Weights of a small masked image model: 5.41M parameters, encoder arch vit.
Rows from block 5 of the encoder, named by matrix and row number. Rows with one number belong to one attention dimension. Each number is 500 + 50 x the weight over its row's rms, rounded and kept within 0 to 999. All counts start at 0. Numbers have three digits each. After the name is the row's rms in percent of the matrix's.
# v: attention query, key and value (stacked) (encoder.blocks.5.attn.qkv.weight, 576x192, the v third), inputs 64-127
# proj: attention output (encoder.blocks.5.attn.proj.weight, 192x192, transposed), outputs 64-127
v.44 100:493484569520495474530521488551513469441423549579484479516513467555472506518435524545598416493514523437525480495431424453545451527476521501526495594469562479500369437403483478502537520537571415
v.45 113:542477473492561504471535479484609439506537429465480520514520529515469572567555576514466438532661513523611449413485484488497502573565343482486480542555438538537482498436456449521444599557472497
v.46 085:525455467543423400461420573439447411559465537409389479548482599525450537502491484488534483446417481499481480419434474433432464521517385578449538499440506456470397412509561502555571594574506521
v.47 103:470516501481452423499474584467425505477513549505523478477533491547456523471405510459607472495426514475529429489525497519401438581511500520547494492499438451470435459514476500458463432513600396
v.48 095:497497473543496445519507532468377462517488483419472560500539515608529431531505512630546504461460570487545532549492584508394446517412435406514458574565575397480640599518529450527469532532447499
v.49 093:516538584489691486567554459412506537407508467524501502414532473545476365516501455585458458461530477513462455555492598508515417572527526462549499485507547445591504510539510493536494478436446500
v.50 109:459426516551477471566478553486452498537468499465493440468450474531460472458574497483495493556533518476471460565512490471473471493458534512481489556620535607535512526422515512518515500426568552
v.51 096:518556419514496508495392460540480459453503449416455561563536453535560487482527454463433537449407482491525462532516491484486532589532499496434547466418578462538516561509477470494515457490549481
v.52 092:509448484490479512490470465451522558566533490454458545513551537462458468429541413574522518466554480493603492537530551464545602470453485427437373490593516565492563542466460431564472478469453487
v.53 115:531502539451470496451416471518595546450519517525417467456531497438405628521449580522483490466512443466550528413482456461532565522589468506487515447471544555459461497449527472522490547509494436
v.54 108:565560462515424515454464501488564445498472522489491627538496457499483630464463512447557473457405512450508537455458517489512543392541560499538575504496478452540478593486573456478434409551502521
v.55 106:480547508541567526618543455443441565463442452445506444461433584516428520536541491570495490526482451535406531518540527483502488487476473406547471609524555491496501509511538518554510554388576494
v.56 098:550530495454551556527526464457608540440515489523485467568464517525538477415549446501492529556530448500596423566436541566522476501484581464510519507485503510558630530465496560526417418457486449
v.57 092:538530470486595527543478471457605464525459483497352471501403424513520441476566440497499555465563459517564514555459539466514539525454567458501470467571575536534548544443490560516582491449502492
v.58 097:457502572444439450501523448512528500449470469527470497491504486469416651543474520477533488533510416445481465407457449537489447545487511471570401504516397520509472461550520560543528428526582541
v.59 090:435379461448438445447534497571528504458570457497488538498465462474468445597564554461485476490583481492454433556452524507505452501490460496503471527542606564531498444526492542356459495506514633
v.60 103:486542494483504578465518512432539529541498551491457560475612486413587633396561529501502527463420462474498524468458499474541537437513515438434478499519496476483437548504486424553553507520522460
v.61 086:445438431547598542578534493583565419480606516514485531478472547532438460519543506515454446527605512545475527485524450480468595447470543496497483490540566498514540580474484444518414490439449561
v.62 083:537529448497616395417537445465488487501573513545519515549614468466559517563456437538459486414471521523544482482475533469533488515505542405547439531454516513462499597515538415468501506531491483
v.63 098:467544508658489410517513470433488490415406537480511443531465546539399499487554507451543398494490496523461597533377510474503433492495524461515469624484490490471469538557484530483480514486530507
v.64 083:462534592482557462577519509420544518489451549547405543500392478401540526580483468455479452472575403549502582555476522438518529456514577473482459557478485390459564538525553494520489513500568463
v.65 086:535417411425452502401569457523439479409552544562398513463588443489532591523544510533518487431632528416564483509527533543448520491566468456503495589511545574529503536408446527448441546451457542
v.66 088:469582485419540506597466499469541506516515553419450444537547481491476528504428509560510512480453528470470503545550526449589435413424555467506509435468459439496532492382422477514545522533517513
v.67 165:438431495489472493464551484534486566449529473427482588516491540490515482543518590414424433558544645481561469480530472472490611464560440545427471513525519600510359372468439463413506468466560495
v.68 097:469448548509310518488469504518357541581505436460568458461460514435479556424445620537526534597380530446504481474569548487473512481496536546473556566544550585558450503476487514472479543470561445
v.69 087:531481500524433465510404482504506517522469416478528545590418519521535574357419489548501519536470478474550467495487437621454518527441477444408454455416552573548496520514456493531430479403473485
v.70 089:486488514559518557551479596533422535460474478456510459461461524575508455437504543540483528524413583521562482513461420547475513594532459454560519501503483555527419519479526581483527572497520458
v.71 094:444574507502524555511479474564465478529508550576492573472597482450412431413526457555613476465502444492503548526588477600512573482483530457535522518529452479530550502462566442544543489543484500
v.72 092:547564531494406542485429434495399491445454530577530525484609464531466434466550493444383449463480547538574577449563533486502387559640454477507460457479451554599468478541535590469577412571526537
v.73 089:420464493462531564486509508592583498501411506520497489511381511532529511445499543452466444482504484542474529461516524469443521543439494599456517476564423627548386538517510444488535490506313457
v.74 096:452560412436527499498492500520560420529506489446477548476403455479478542559469435461491442474597456455436489515501587435470502496452611517477543513535531442435462610409583393502448461475524455
v.75 083:490507526593602513515474536488476467463525506526473467505527581456489589547463495599499468462498450451599510545544532488534516468512431492475520570530481485451522617501550572553472460483531505
v.76 098:468524539476520456457542441545412549451499473515548551384534511553500455599575502483407470461409543551454508473481481446552490400482502559484393468504427504463472389509429541532590493570527554
v.77 100:480421576545356534468434518534457593509462449502545530413459467435503487529479501441494490515438529463547437489539492494451436571531530576423502463471481601550442474503512498491505449503583563
v.78 102:478530537532449461521523510512383574483492501419498549482398480533412439610459565463460529483395456595533528417513390468464512475487526527492471550439534604501383564470480520490512492424526511
v.79 111:482484505505462444425493560527475520476572454550550393619435545592554573450506539526431480609463541496480458472448500555475426495534598622522498530517473480519435399525499519487478429443533547
v.80 090:476437462518367480444518487554498532481481561547498545548506525541464509547548526445507461503522542378592517435451541457441405419483475591463449529534505435507437471485452433502538450506582473
v.81 110:454457445565474557446518467514476577484519492523508421573582565531549523420567453492452462529480537522480487484516472500474422482471408438520464486575545626556422462473426558392462512515525506
v.82 106:473466564496396525477448478489500568425514516473533467499394514472504440427580472456526515569445517531632562526450471510474512533475404541574485505429478498554406463451527594518568500531515470
v.83 100:566582528447543614450483583465495426473480491550454400509512506550428447512541474605500589451585554549534496475418462428504479459490523393527555458521472465430568466513445520531509580512419416
v.84 099:464542476481491480529497525513563443470600610490493493510490454513535459471445531413497529498509440476550474519450502505535553505509561521505464587560540409468417480463473479463423433485555518
v.85 099:520452547424409471530456461507407455499409571487532441553440499523495444532450540368468487478549603473552483513454376507412488594464507528534494533427471554409514444560511562434507557484521475
v.86 107:426529404381498454446565527584481576540537408558563510538535550642502516423516521542439496488574493597359453673512537564440459576505518530544536479521527434521490515513479534560476502430462491
v.87 094:537419469477511520495411499514570450547543560393455496554414518403596440494444440509449585533441459483502528521466538455455482452536573559521537516537583405476425559506555466389458504472464444
v.88 110:528549517530609549423575467447461400419492468525558443523518526527532496429517437529521515516638536562546496503514472455552414582506478401477532426528612437372494427596446522538446510538462435
v.89 088:474464551444492536554394495520565526458509575545525504440447535505536569531451429422622520517525462485466588478460526537590495401529515583520492500491517511449479501506493468573528470460569488
v.90 093:580453427542511490592495514505600537512517469453411552466516543501494582607458427544532528558536522497560489475546566463477494475479468609423418489521555468462498522537476369504496449487577589
v.91 086:530418538470462586459517509460545460598496502504552472542489571487633503427462467519623539552418478503497644522478552523594491531426526474391478531454576479535438501538442572487473484509557514
v.92 099:504499576510420457436458492438558609461483447490550550500552532475485524446478592424496479448546539513403491478568482548410472461480472493522503480553485557479403403475440549456404559478539448
v.93 088:446520445532513484564503551527545463492517426485390560530525549485434545524535462513389424568493513450544442384531404516477501424569467420405497484491555591511482488427516434422503494502519558
v.94 090:497386459549424507538496461541453574514435481501539450523555487534491456510503502426468476514488570471463492480577507497521467450497460534518476459521450600558386463433569529541612516608506459
v.95 098:487418507517374515440528470539468619514530415471475497493590460506546554478496398498537504557445555518520430482502472573502505429492527530542471495538466635663472464466473479541458503546532530
v.96 091:604518461521567468465568483483455507407572472495453619454569600413527452455620489488506568438535520443590442434464487476540540490534411382458590456582514487452517513563495476438480550487509490
v.97 127:470498503506508434494580525472466565448539451553499499522559521610545551440560473518476501527530570543457476495545429463503422492558442483453510484458430594543408335433465452474469508561601517
v.98 099:513472503550496478469504544466561484433461474479406561556477599488506466448497553514527497444559552545544398445553504500575566513469418546454449455497575553527492496517460593466488611412452507
v.99 106:398478475491434462502477500535484630497479492529516485558416563565550489517458459481474513511352551522585558445471475636514479513462570503452574528450445494525452461564487522499495480444573490
v.100 090:580435499444455472513469534582350531436457443458505428530476499529475368437515555548411579499578562554589516465540492556573553511404451513421431547493600556549457446537498412529481458498412560
v.101 081:514465522499481494543506563459541504511564404499524539535473526555438536478550407426412494422504528508516469419556479430599592461456426380422485465459610543462434350513553513453471573549446444
v.102 105:507499483526521480418446553491477476544431421554631465547469440566397470406489536507531462521492454501489519552491528556497372438449573516568537460473438454457577563636529575489460431415574508
v.103 093:469457501461516522570496418485498556516469507465448503479486397537509364411530413576489531612420615560550528462507476447446401521548503492511550503480441521615465428505518547481498487561550525
v.104 087:543512542522535543460505483527468448467509523534517621487584484476511489465496459596569561418652458426453514440598439489457476486533517484463564547471517407516481552596461380614446585453558477
v.105 091:464450455448527464539485483486536377475568537509507616419463536515371515442461526519513591530623486524483541557447568641478520470416603516542528513473547481537564502500545477502520483492483458
v.106 090:521422565486574470474503501510487510495530470498416560523568501463538555543434489501444590499515575518426490528456507435557555473467503463578469482490469387437473429449553449494506630478528488
v.107 100:465567546481362467508491530534498560530415512412574444518514515473487485493482512490582479552421514579515528453430495538500420524480514486547474488531493599485549567485526553499472479489599534
v.108 101:496449519471415468512556398585456578519472510458520553567432522480516495530539525476448517557433577505532532403530549490461552555507505557463539410439488509543410473493483544511547594490489499
v.109 097:452445408458566548517532490568456554522493437477510539522482508491462507558529536513467486563503514448473474541468550452535588470429514503433373504526574589524617540475476445442514461451506488
v.110 077:464465452534523539479513417512462459527384440531539555447458489466378409574526483392397486505533471499495511488450538473522531410508484522570459492477453518467504479466484578460433443499512424
v.111 112:453543499450500495450543563523464499429514488530529416549501508534510509443543490626574506420488546468495540546514518562543423535459466356482548420444482540540541424633479563512513536452477606
v.112 080:592455547505370578535570438531516513468467550470504459506470482498539442513431496422473461559432519433491568575477482560534586533492478557471540517474431452561405498521477544472636569519488516
v.113 094:554453425647573547432487430519509422497483467524483471477456474522510464585503517520435517417513529452470580440558478508506483466520470344526443505564526442446638418530535531516388534508493466
v.114 089:613433587515429510443478554463530490431495447554530520595504490564517482380525417522529438487621606462520516518447535492466528518497493483556492460560556545451470471488484485561484623462485421
v.115 105:539560443517606558564412525506485410575610527431417568442484454424554496580523391503522525483520338503471503541422612438472509451407581517475539562514515459526591632455485422550493478504555464
v.116 094:545470574545527531438451456497504596542529604460433499428431476465451500520445504428564491548433491535456564393473476557554602486463528506497519420482585569546520562501539426506453412531458514
v.117 080:500450493477454482461500601506505490471592437592412492484419462508461414459468536471602479547486460546582483435471580548478532546426535563563502497539458530508518538523448484469445379396479546
v.118 094:473585503509455438495439472512455389480588504554486469489544514546450530534478423562491452446495497455504518465478500442446481523493549477633501536570516487420556515527594422407442403452537564
v.119 084:451475540478452541556476511485505595590514523485458583556431502463489473543404458491555553671495484440427576523513605468561557509520608555493533482504488487474451508501532507433446492455526429
v.120 117:580603515492593466572442490502527447521470557518514599387496424379476476611494462469573464473566433504448552558487526516484577503503515477516501529516461548456560622435568509560497546508533468
v.121 107:526542476567522441455538454564566474523556463504481553461498481437485427590437480458500459550500442499448512523453557524475473388557550542499404502542497492437591531477500388499481362453482552
v.122 099:564470466475481541498590503523508546460503407517411483533591475455522576493459452540463549496594451518607468482541469499527449492434476471461502454564541578563569514506505364463485503491423506
v.123 085:434495505399566504594511444469497484451411454473410482519442637550553506485577505584501533521493505515533522441489597476499435573448458511426456419526558463447587472497512538470474479532528442
v.124 089:514472517518651485596533499487551521511498536490481458440398516456440432581482485505491539546483568471556584596562444475515459469504525421536531401461511470488570499637474429496526394557539473
v.125 112:462464568530361428565520503481482558575444501500541426492441417566478440393490515445478436522440535600461453502524477503428512546548442557474577500438418514591466492481520580556582424580519507
v.126 096:556377631509428505458504571444507477625511496441484544497498511527449523565415541458541473572533479442480551530482538509446555453533567554488520557520531470550456495453532516420502471464548511
v.127 092:519393593496511506636527464456476440448489506579524484378554567494467514601490532515550503532604520456470514454418515439499415428536466527512513502594531553525514493546558516435577569400423503
v.128 130:568471427370547506444527440429524478486553394618553374590513541546524607416541457524504515563629442525422478561554461500426506577445458491567537487527511395457578486613429524506512514481506506
v.129 133:475449486561471399515553559536439568426562447473525488577586578583560524523529457520501514518469622437553456516491503447452458557490449588459398508468465482518463357558467448444463519563504536
v.130 087:525477506454514412513458571500406549526459526567551490519540443527442508474479471457423521531563541486646524562609506516456514566480543483463548566462516524398510493450579497505541564558619471
v.131 097:547562492520512436562468509521520519462484515523493465501425441632440500582496506431428501481506506503564561583468541523531539525461511546515485605504466438429556432521531543533465431516525498
v.132 099:505319449518448550537508472530437596460508417433493548555549444523438529577551479428528489456463507493602545531484507377530536467481461562473457409519596454552429438414487484497462486466395450
v.133 098:497499555532455427508482436480553459444539483506549447553500465536491479536441545529413516393458535417495537514400481516525460548496522421539480418490540509445550542595544482500463495484538517
v.134 092:484490452476469606429598558564486499542498497552411459487489477425549616515466509566526434457428438545465429513543454514463438508526576530471507471508481578511410583429500497562503526511438483
v.135 100:401513520525556509430438484436487455576401591521507531518419550523517469486586479495573461507436521627390581539494422612512486500538602472498518589458509568501426524512496505526522472454540530
v.136 111:505487451473452570485574458594565529501513422498505570445503538430553525532513512461550478522515399517447490482568510540498509484480506494435445416506538462549586499458476524509464546489443565
v.137 104:494525502502464454460518452472504472492419520478523481515472517543471406520481529528495553446467513597531485437573474546445427517506563483537545481410459494452451565633468448516583473500589528
v.138 087:574573528521469396578502436534437500475490430493551419459479533571452523437542513483402470454509497402496461479531483434496567475487406501517518462536568469474425546438530491472543401474483500
v.139 089:526444440471519556514478562406533462440460600545568475405555585489479462438490521511554539465535438471541517614464428431492412487487520485580471542486538564589562498551539435518525391465500481
v.140 094:533465509471462478453456544519547524502455543519514424488523526523471570482452551520604504531539458525488416471544520547505474554454497386507499520494474445537503446522489618531507547456546459
v.141 109:579494485536481554518531404552561537480504521552417516492502567412527544496521565443517461517458460464481489571472506563469547461478558514523442520584499504564450493423476537497508498517432572
proj.44 087:513464506557532619443493422579512475488483499492527481347470507447570552519503559498505501518580460496491497531509534490491511535509446536432493498498442473511549493457533514486505488545483480
proj.45 128:522490476478495573487471456536515499467513494517472493494475476485491500477493480514506438533487542474551570520533480558494431522502515514471546519511516492498518472500524443516503514475489481
proj.46 078:432521433500517596590474501447481552539499483553527594447612476424428527471474517518503559534490538523535493460471488498492508453533529436541528507580498458520595527602435498442599487487485486
proj.47 113:411504460475479547533598527533515476536528518539538503480553531575512464553584491555501481496430485467449521587481566461538402538502476466555490500507513419416531499528415547521509426626428621
proj.48 079:484463478628515496448470443510552499539588451563497548394475608463496543475462394600469468535519474490501474466439418459532432493474447468522413503486490440364483478484526541549453506414486534
proj.49 087:501416564457457537482465457610544536559471537516526510438440529541564625438498549565516465504472491601606535461562466520514512565433572500429493473521494654574483511474499457583503476487492506
proj.50 111:536519513623552521535546433491559508485530416506521424548432510521612492529525533507496534454456483445525558433420431527489448470618485468494489477534492566518567512485493506481423503449478573
proj.51 078:488609510365506404530487571589506504481537513560545440531463521469403531539418545472452477542536515510496415586531431526513453487506533604567566485510524404403477445493569451617446456527503513
proj.52 087:583508535486562411577541466340472421462529512471556455458498546532481562440450522533475547468522550463508495467458435510614564463478520482509522478577553549446484443479554412489448563452525577
proj.53 148:469464500478472533470448492513524532517518539508473501445465515531490480522481508488532446542514507526556467447485466471510533548487525512447499519479513527524513512469561485504529513495496480
proj.54 122:508465490446456470491525564529461482433531540493508507525467488518508469505468525482517496469574515473492418543528516480456482511553496566525516529446556465469470475482543472560517490524538457
proj.55 079:440397458618582552535477451528480552526495534522531639563567477538487530478472515514451557493430455560581488378452487452531540464480485480416591447500451507584614496418485491439520490480492567
proj.56 085:564554493418541480531603460515510524479562483396484367543447561552541491494418606478394485540542536458563486471420391483537543503544571508490464489442466502565426505459568461526490446477518566
proj.57 089:520501567479455453422485473509550495469490558496462371442509569525488517512407619515499479431545497501427466427483465465496531538546561471450444487478522555465458421510554496581476497470507550
proj.58 078:427512545478505501453487425499532463532454475559430539427473504542549457478568500485496511554507424520431459406438490497507512475544496568468471513512457510547535419423593464518589527524503495
proj.59 114:513500481516519485492508494481535503505477479492525491520551511509541503461486485502462541503403487481464556550542467477502490503496513526510496461538506491480498442523375533465415523504537476
proj.60 142:524523469475469522536500497447433501520450468507523525469511468515457511490448511491539546574495509510525473516500534470485469480511503534502531509482550468530521476510560455499531442527495455
proj.61 079:521518558496462464462495469476430453434487527456527481483429439468557532358449536469517580536531471473542453409495494573500684587504462537435456502593503681558500486504518485482480565473570458
proj.62 079:578421610488484389493472502536502447510524530578491486489423582436496533418519531529548484482589451487501468474469407553533558507474514513414498439485506518511495427472552392545557487467591450
proj.63 082:527369487533446478478436463477511486524436489425500510503459571458514433534536465560544490515557503522535462410492531408490488541502484454482491501562456548560542513523511523427534588533410464
proj.64 074:466604463512434490464528498467401620447422513420515494593539425460494561537446480413555529557543589513534409574431487486416488544516459542547522507502529562556537518497447461565547537412488464
proj.65 077:456447489576496510536456438466497603530582516454435526491493525619504581512485423519473570511478541494507573524438502461507520459531473503453482446570468510474567461453461545472549497556524419
proj.66 073:564468391462438388469476448484558492477461489455500525531527461520453537544480451482558563530462460510480446547477535439477589557530458384449544500411445489516588495576529503462519506548450523
proj.67 101:568579478478510495427506481426456451455546501544434448520451469509550560508571499433469517451562480515521497517556476569481452446414504580560430550528579488454538563528503474516411536389532472
proj.68 093:502435516546530461495541456520502486469527489444479518472493518516539558528521507482491392457581534536467512431512446517559512451563451578388554477471568524479512548466462453489444518412483591
proj.69 079:472538453416551510551638514512460557391458525423532531489467397480607409574518483496465500471491510516488459499444481552564468465532453530563517490487543482466471485492519496551499484443494513
proj.70 099:469542496515505516436553526475498466525549380611486453538523436490594475545510517507498440508560432485462519544573455581506405583462465523615484501434532482467480543527502596515559453433470544
proj.71 140:482457511474490480514463505512451509507530511505505523456499506527509474534473514509493450531482516426488523497483559455511494502543540479534538526480507464531513475481501517529546458551463489
proj.72 094:496459567531567523550536562462457470490556554536445521403492502459461429496488501541510563453523480510522534549548520530521588441440463534438451469624490520493490549474435510543455482495446471
proj.73 071:520645585577457562482500618406561457491541547509450503473464437543530440555603572533476431530621439522594523510552515530465450545525496496523494523527462417470588574588545494558481499455485503
proj.74 094:546433408464486469408479489567475545457405449445491495533432558542532494564452490498555434524443545456453464493532563387544478573453507469518501566503447510557516426575467518444492523539514479
proj.75 080:495395526488472531544518561561359548499490476501444535571594443422423494476446458442555544497481595592518500530457517512551486567551544527458489522560449517525453478537387506502559505591471550
proj.76 084:566526480602536521510439507460502507515449553468404494444457474467467495468512558387517547533584494590572464499465453521441574522504489562435505454501510499587495580475440475567518589444476439
proj.77 091:577569558512571525477527518497448495479533434522454485481484528553447493529506481412562426406603517500533470415477431574515477487489417544461435501507491466390517529417473509592517581427469512
proj.78 086:498477465461524481445493543476476533490478443579442469521460490525495425447419533470561475475576444483447490507552471505547385529481492498530400486528565459487458511460441500535502531463529588
proj.79 152:507499478514514513524524492478521520504514509523500482539523449500504522482511508485496540486471491529490517475532496519498516488540506477510506472473517513503476524520448520528478520481519504
proj.80 066:493530459421540468513457422404453547448523489432471496486476419451530499488493488490498531468468620553511468489590439505523483492537500507526504492540462560422473512518362498588415535525420539
proj.81 157:529511491518552537474536503487539468534531528466515444549479485535511508509502505506505459445499492499531519489544492552550475524467523467481473485512509518498488516461453527518505482409497529
proj.82 083:457474511372604469531584472518493532497490501509502497477613502487477506586526521547469465454538611582433414509560496465461432469619457509417446470605510524447564479505436555519499434546391520
proj.83 100:431525570503479472485478476533532502589524479597610413511432443553544479524448486576457493498452436461459477608496516587487434629566504457547511466485410507522442445523516544484414432529470517
proj.84 090:546499478524490521476413330478545541515450541408542570418578505494436581455429502488581485460544519595500511439495473446502552505527477473472559505502552568559485407467487496466506597510525417
proj.85 082:473456572495503514462493487441435445560534522575504473505480527451524473493523523521500406501523406481461504477479483560511519516500485588454503465432483515517542565385551511531590440489468458
proj.86 114:425518519546513491526496542567532468520482519597478407546507516449491502543616488553481507479514452450511501524507490545563471476494479452568459447504444506454497565499491510491575422492537503
proj.87 102:490461415524459441505506471522457563474427532371557593433515482549478632433409523497443475501468504517517523446461513417507512517547503495423531485489525541523488487496514518508573483540499520
proj.88 094:469546503498470533562534498493524508576568506484575430616531444459546435513517472542509578457477458446484498516498506524540454460561469544541468419485505460469444496456487556414486426529541505
proj.89 085:483439456535526494514406490456460459448464488478450536404504486520490540508493457472494484540598538544535506456451546467494524550501484556501469513471529501522515486404534518473482511516522472
proj.90 098:557517441419451437506494439481432495470463469419513581460515475472443551447486462433490497528442539541468537448477535413469552491503531441522465560511523513502515428582556474472450553529435484
proj.91 069:430596437512515457486575500503645511464462539481575545540467544527524473527549452506458488458420526480484429471497455520522469506585474506523604474501569507435433469501453543475504512518443513
proj.92 093:471530524544555528449532476447503453501620581467397407427472520527587508549574535486552505441554464536526520502425429554611513435575481462417464476495487549450465553458383521492481506420488521
proj.93 078:512509516488453552520506590457554445416516499534493476560477502542495468496462448434537580521531468500576544499517554565432469529489484548573455579512575500425548552478615404544531537422566483
proj.94 079:531520573520553476476410458484517492548557466533506533546430477425493508484593502376501516476557531487559512559544479569433510454433446530561469481508452496487477561471545506514462488471516489
proj.95 089:541472548455569535443510480442496496503541472488410529403505505518469473550449545395477520501620495530647536445529524574440608504522433565434508488556518548504488546412361398564491557509550537
proj.96 075:409479506403474549504583414531444587587495481500538446574588511527523537523472361523472518484356495480467544528516465474560461536543516405557573506465477532516554514541522595397428493600457572
proj.97 184:500514506525541520480449512495507503533531521516490422524504476459500472481472527501503503455550435501540533509481476552512487511479487496483463503512518502488490537469448499490478505460518475
proj.98 090:507566531465534582510583562481456454459584461585524453535496388544496496574510505492389512470424494444507509603503531540475436498484460396558509476503439509466504531572454511438440489496502590
proj.99 118:502527502503545490444470508504514447519505533523501450550465492529462505510502512535519390433562457516498504525542480566548457473550463524534468500462515509449476484456453515568546488473513502
proj.100 111:503531516540558506505550547468506507526532492535554473580533553533501481487485437500471512421491522501485552492499509517567451550489518528495494482514526470441516522543469496484442553527535494
proj.101 071:536557503523539548425511500532429423512527562574467455482480491482519483446503568492471519498553416455504546531565445562495480424402556572599470533477384422451489537538573486448485499484467479
proj.102 124:468545480530497506573529535531486543492536530518492459538485448531545509485494508486475511412450528467464490494502511545511506558548460484526483467562488472463468525505441521520454503490491546
proj.103 080:522563604540483448436398584501573412539512571558518448580502545525483487534470499523538503437601461524496420463542488477523482514467527542555431447497462514419493497473574471552527519473485446
proj.104 080:435438494435550574438416472553621543571611506496415421595436582476509533468486426464559421380467534510551639490406472503578446526508466541456512436552560622491470448439448457459484517540486609
proj.105 082:500521422476461495506460517484577559575468518497497563548484495476527486524550426512529509518384586480457569535564530461494472538489538403480400493497519437488417488472424560512415481599588534
proj.106 073:489485435540477567498457474479583415451526537569511483498489582387539513519507457547490412489469410481473478444478506482412503551378551496476517557479520543439591541472536493556467511496551485
proj.107 088:532520554526525539509564528478491556522557583452468457538526457454425523473449522474517499431587487525547427445562434528533526447535472611410495434580532551510512516482436459524531533438513526
proj.108 093:484569531530539569430436484465546439416542524577481449438470565515439469453524554409511489501550483569512587459532417538486535397529490547521453565485537541519445553510457437561453555419534463
proj.109 082:494513482501558468516544517523554600548561440447513514598488477492594519471459546474459482524489559516406519502542609411505490506432595546481526579450505534494486469529474496501458550533591555
proj.110 129:492500514501546522453469528523499495558540509525488471557540512474545515513520501511508457472560448516494472501538499536504512530486457495489455434480466586531497511454403521499487525468480494
proj.111 139:520499469502511496476507502511520516486504515508506458534524420531513501486533473529498504448489493500472492496539502481492506456491482416505474526516480504524480561482478527507490519441503520
proj.112 076:542482455537540414451487455527487584623522605523425546446563562491506518463596518491493461447575483555454548466509503510503530491555492476495509491531443568545536546467559482512529479457500507
proj.113 074:520502480519529456589463423464477453523484505492503558468560469519553524491440486470509523557417504555473535523535507501429542446478522438495535481602578473572513601522450536422455503460506591
proj.114 069:449495548508563528462496528516523520499563469627447476568425504510532463540553532620421422463474444509529482525445524540531450471468476519536514499442419494526527558481498484453551504539490503
proj.115 128:510451507468447428508493490549504563527453522505524519458484531471455535513534470492528475553517518501455508490481537498455481526521479566457462567477531530521504437499583468485536522552484486
proj.116 173:510491503518486484545510495536458485471502494495519529451505534516487505486501502508496503574535508499527474543494511454480522509511517570469509524524502490508526451475527448543506478543507497
proj.117 075:523556470446506513566596534541528517551485530480548441461595557543511480544492541538433418368455491449468512520531489478585471541547497491538449469449530506473522513558460474479522513559477572
proj.118 084:446417411535453520561439486494503563448429461432508470442452503471477499505430501431553533521427523475546479458472562415563499520550489570453445463576534483519490452467535456480573587588529475
proj.119 079:538458375447524459395449460554582558516483590477544420423552542538440597462543475524493367456534515507414503520580507492455551480590535490455454570475458608500485467454416503525524486605526470
proj.120 170:505516522508488467478460498516491535512495485482509519430510516482494492517524499492507511585507520501535506502475521459498515494485509529515513493531483482481522473512591482484535459539531480
proj.121 076:492487385489408518534561504414465533507415569539514594532564523505475468468518466490471581572413513494537438551526516458467524580506490562469464493465579515572518501560502558541452526499515528
proj.122 072:495466442506539441533543467494536549502516425379554562451557541545498491551507493447453570538433510513461474456420567457455534483607525489501548454529416527543471501583470581430422523552517486
proj.123 119:470509472432492506529540540525535497502524463574528461545484449467535485513491502462490526515409478479474467472493497501521510519482492466602446435457495514531530488490510549478475509523478544
proj.124 072:492388385446476444476478564520459578398422482477412633532593492432442558444523457447453549560445520458514572521524496492467552415475510477494449466380461472493478463487545492562449573492555466
proj.125 090:507522576519577421475492531506578420457526555528496504417510535457458533589522543584468461466506526577457533449568486557525449479528446580484515402464545446346500510432469487565561464495445526
proj.126 120:488459481491505511474499476474507482503518499467521501476488504491531549490504453534423421496534528487539438427492492461494462575507511504420459489537497515469517457440523457493553472529484495
proj.127 130:554506462504500490492456498532444533498490461551509554477522504519524498521468514479496551569464516467539502507506450468450538499509535487567524526555482521534528489529580480491515477465509446
proj.128 173:495511521527520511481538524491512471500510496492494483505487493500500506523502501512513489485460482505526505503545521486517511505479474444526450462511504452485484543478436519502473491480497505
proj.129 176:492558529473507534465471468495549470544504519489504494525463515523551488480522534520518533463517506539513473480526508544534478443489501495494465485549502518505466534506469534499492525470541523
proj.130 070:482438594508544599485518410494533523555483492519393472491457501543480551480514520517531389458475427498461463517447383529584437505460575452518477619443468547447591485482514504585600519471491515
proj.131 099:471483491431542466447494522504427477489592555593490534579574483531452461463429547493491552637451612555449569479524458486473538549478518467512504497432540412491474513479491508491482393467554459
proj.132 083:497511526510512576526505434535564560578472560535532397483484547460603454459569444520436498472542463430459455537470571659510486566530484477521500520580478612606512541488520532495557515477534533
proj.133 081:585506568474582504514506511438461454477545538496413609383522557558447511508460496506471458578453530496541472447522487507536577544521526617485486444446504469422472504483509497559511493517587511
proj.134 082:378521390480486518507425463566490520496459481564554583520546427528554538517551434473463516450505445421504515542526514513508460449586421468474567554514454493442501511592515522519544538563512474
proj.135 092:448495530458579495426498454443454458520501494587582610505426453534483426539485497511561492514448548528447506568486472497432457543438500468496493437507503481435488496517527535492422439524501500
proj.136 089:529446451532501517521484551560510521505517476451569532575510446505471467478527476445441566486484487467494509520513523459573458483584540441629482481505604472470460596458420436435523556509540521
proj.137 080:474515551482562492589515525527513433502459602490475517415424519545483553514498500528513522547495497556534527495453450461528472491422471477468506522512464567503441510479488549438438450493500478
proj.138 079:575561555478451513523554484505478565387512428409455469543452517584496546525488508425450478531558526495547429560526477539469440510434563558553478515441548515501554492507575543577538547491542525
proj.139 079:471501430538487518544599454449524430475493522495584474496407438546596450465573491565503524552495520507512434472536561422464517562429489531529487468554503535521537490545449562482468483479532578
proj.140 083:533506386456552467536574475492536552490491434472540507515460491529524494494534559518432492517388582478515569472528520500552498489459533459506484484596496500577560538519437503429507495487493499
proj.141 084:447498401523500482538511505530514539447491408443538525543524448535507498464507465496460570561490558435500531496493601491550511498565621545510575527506489522543553441562392466419394539440418601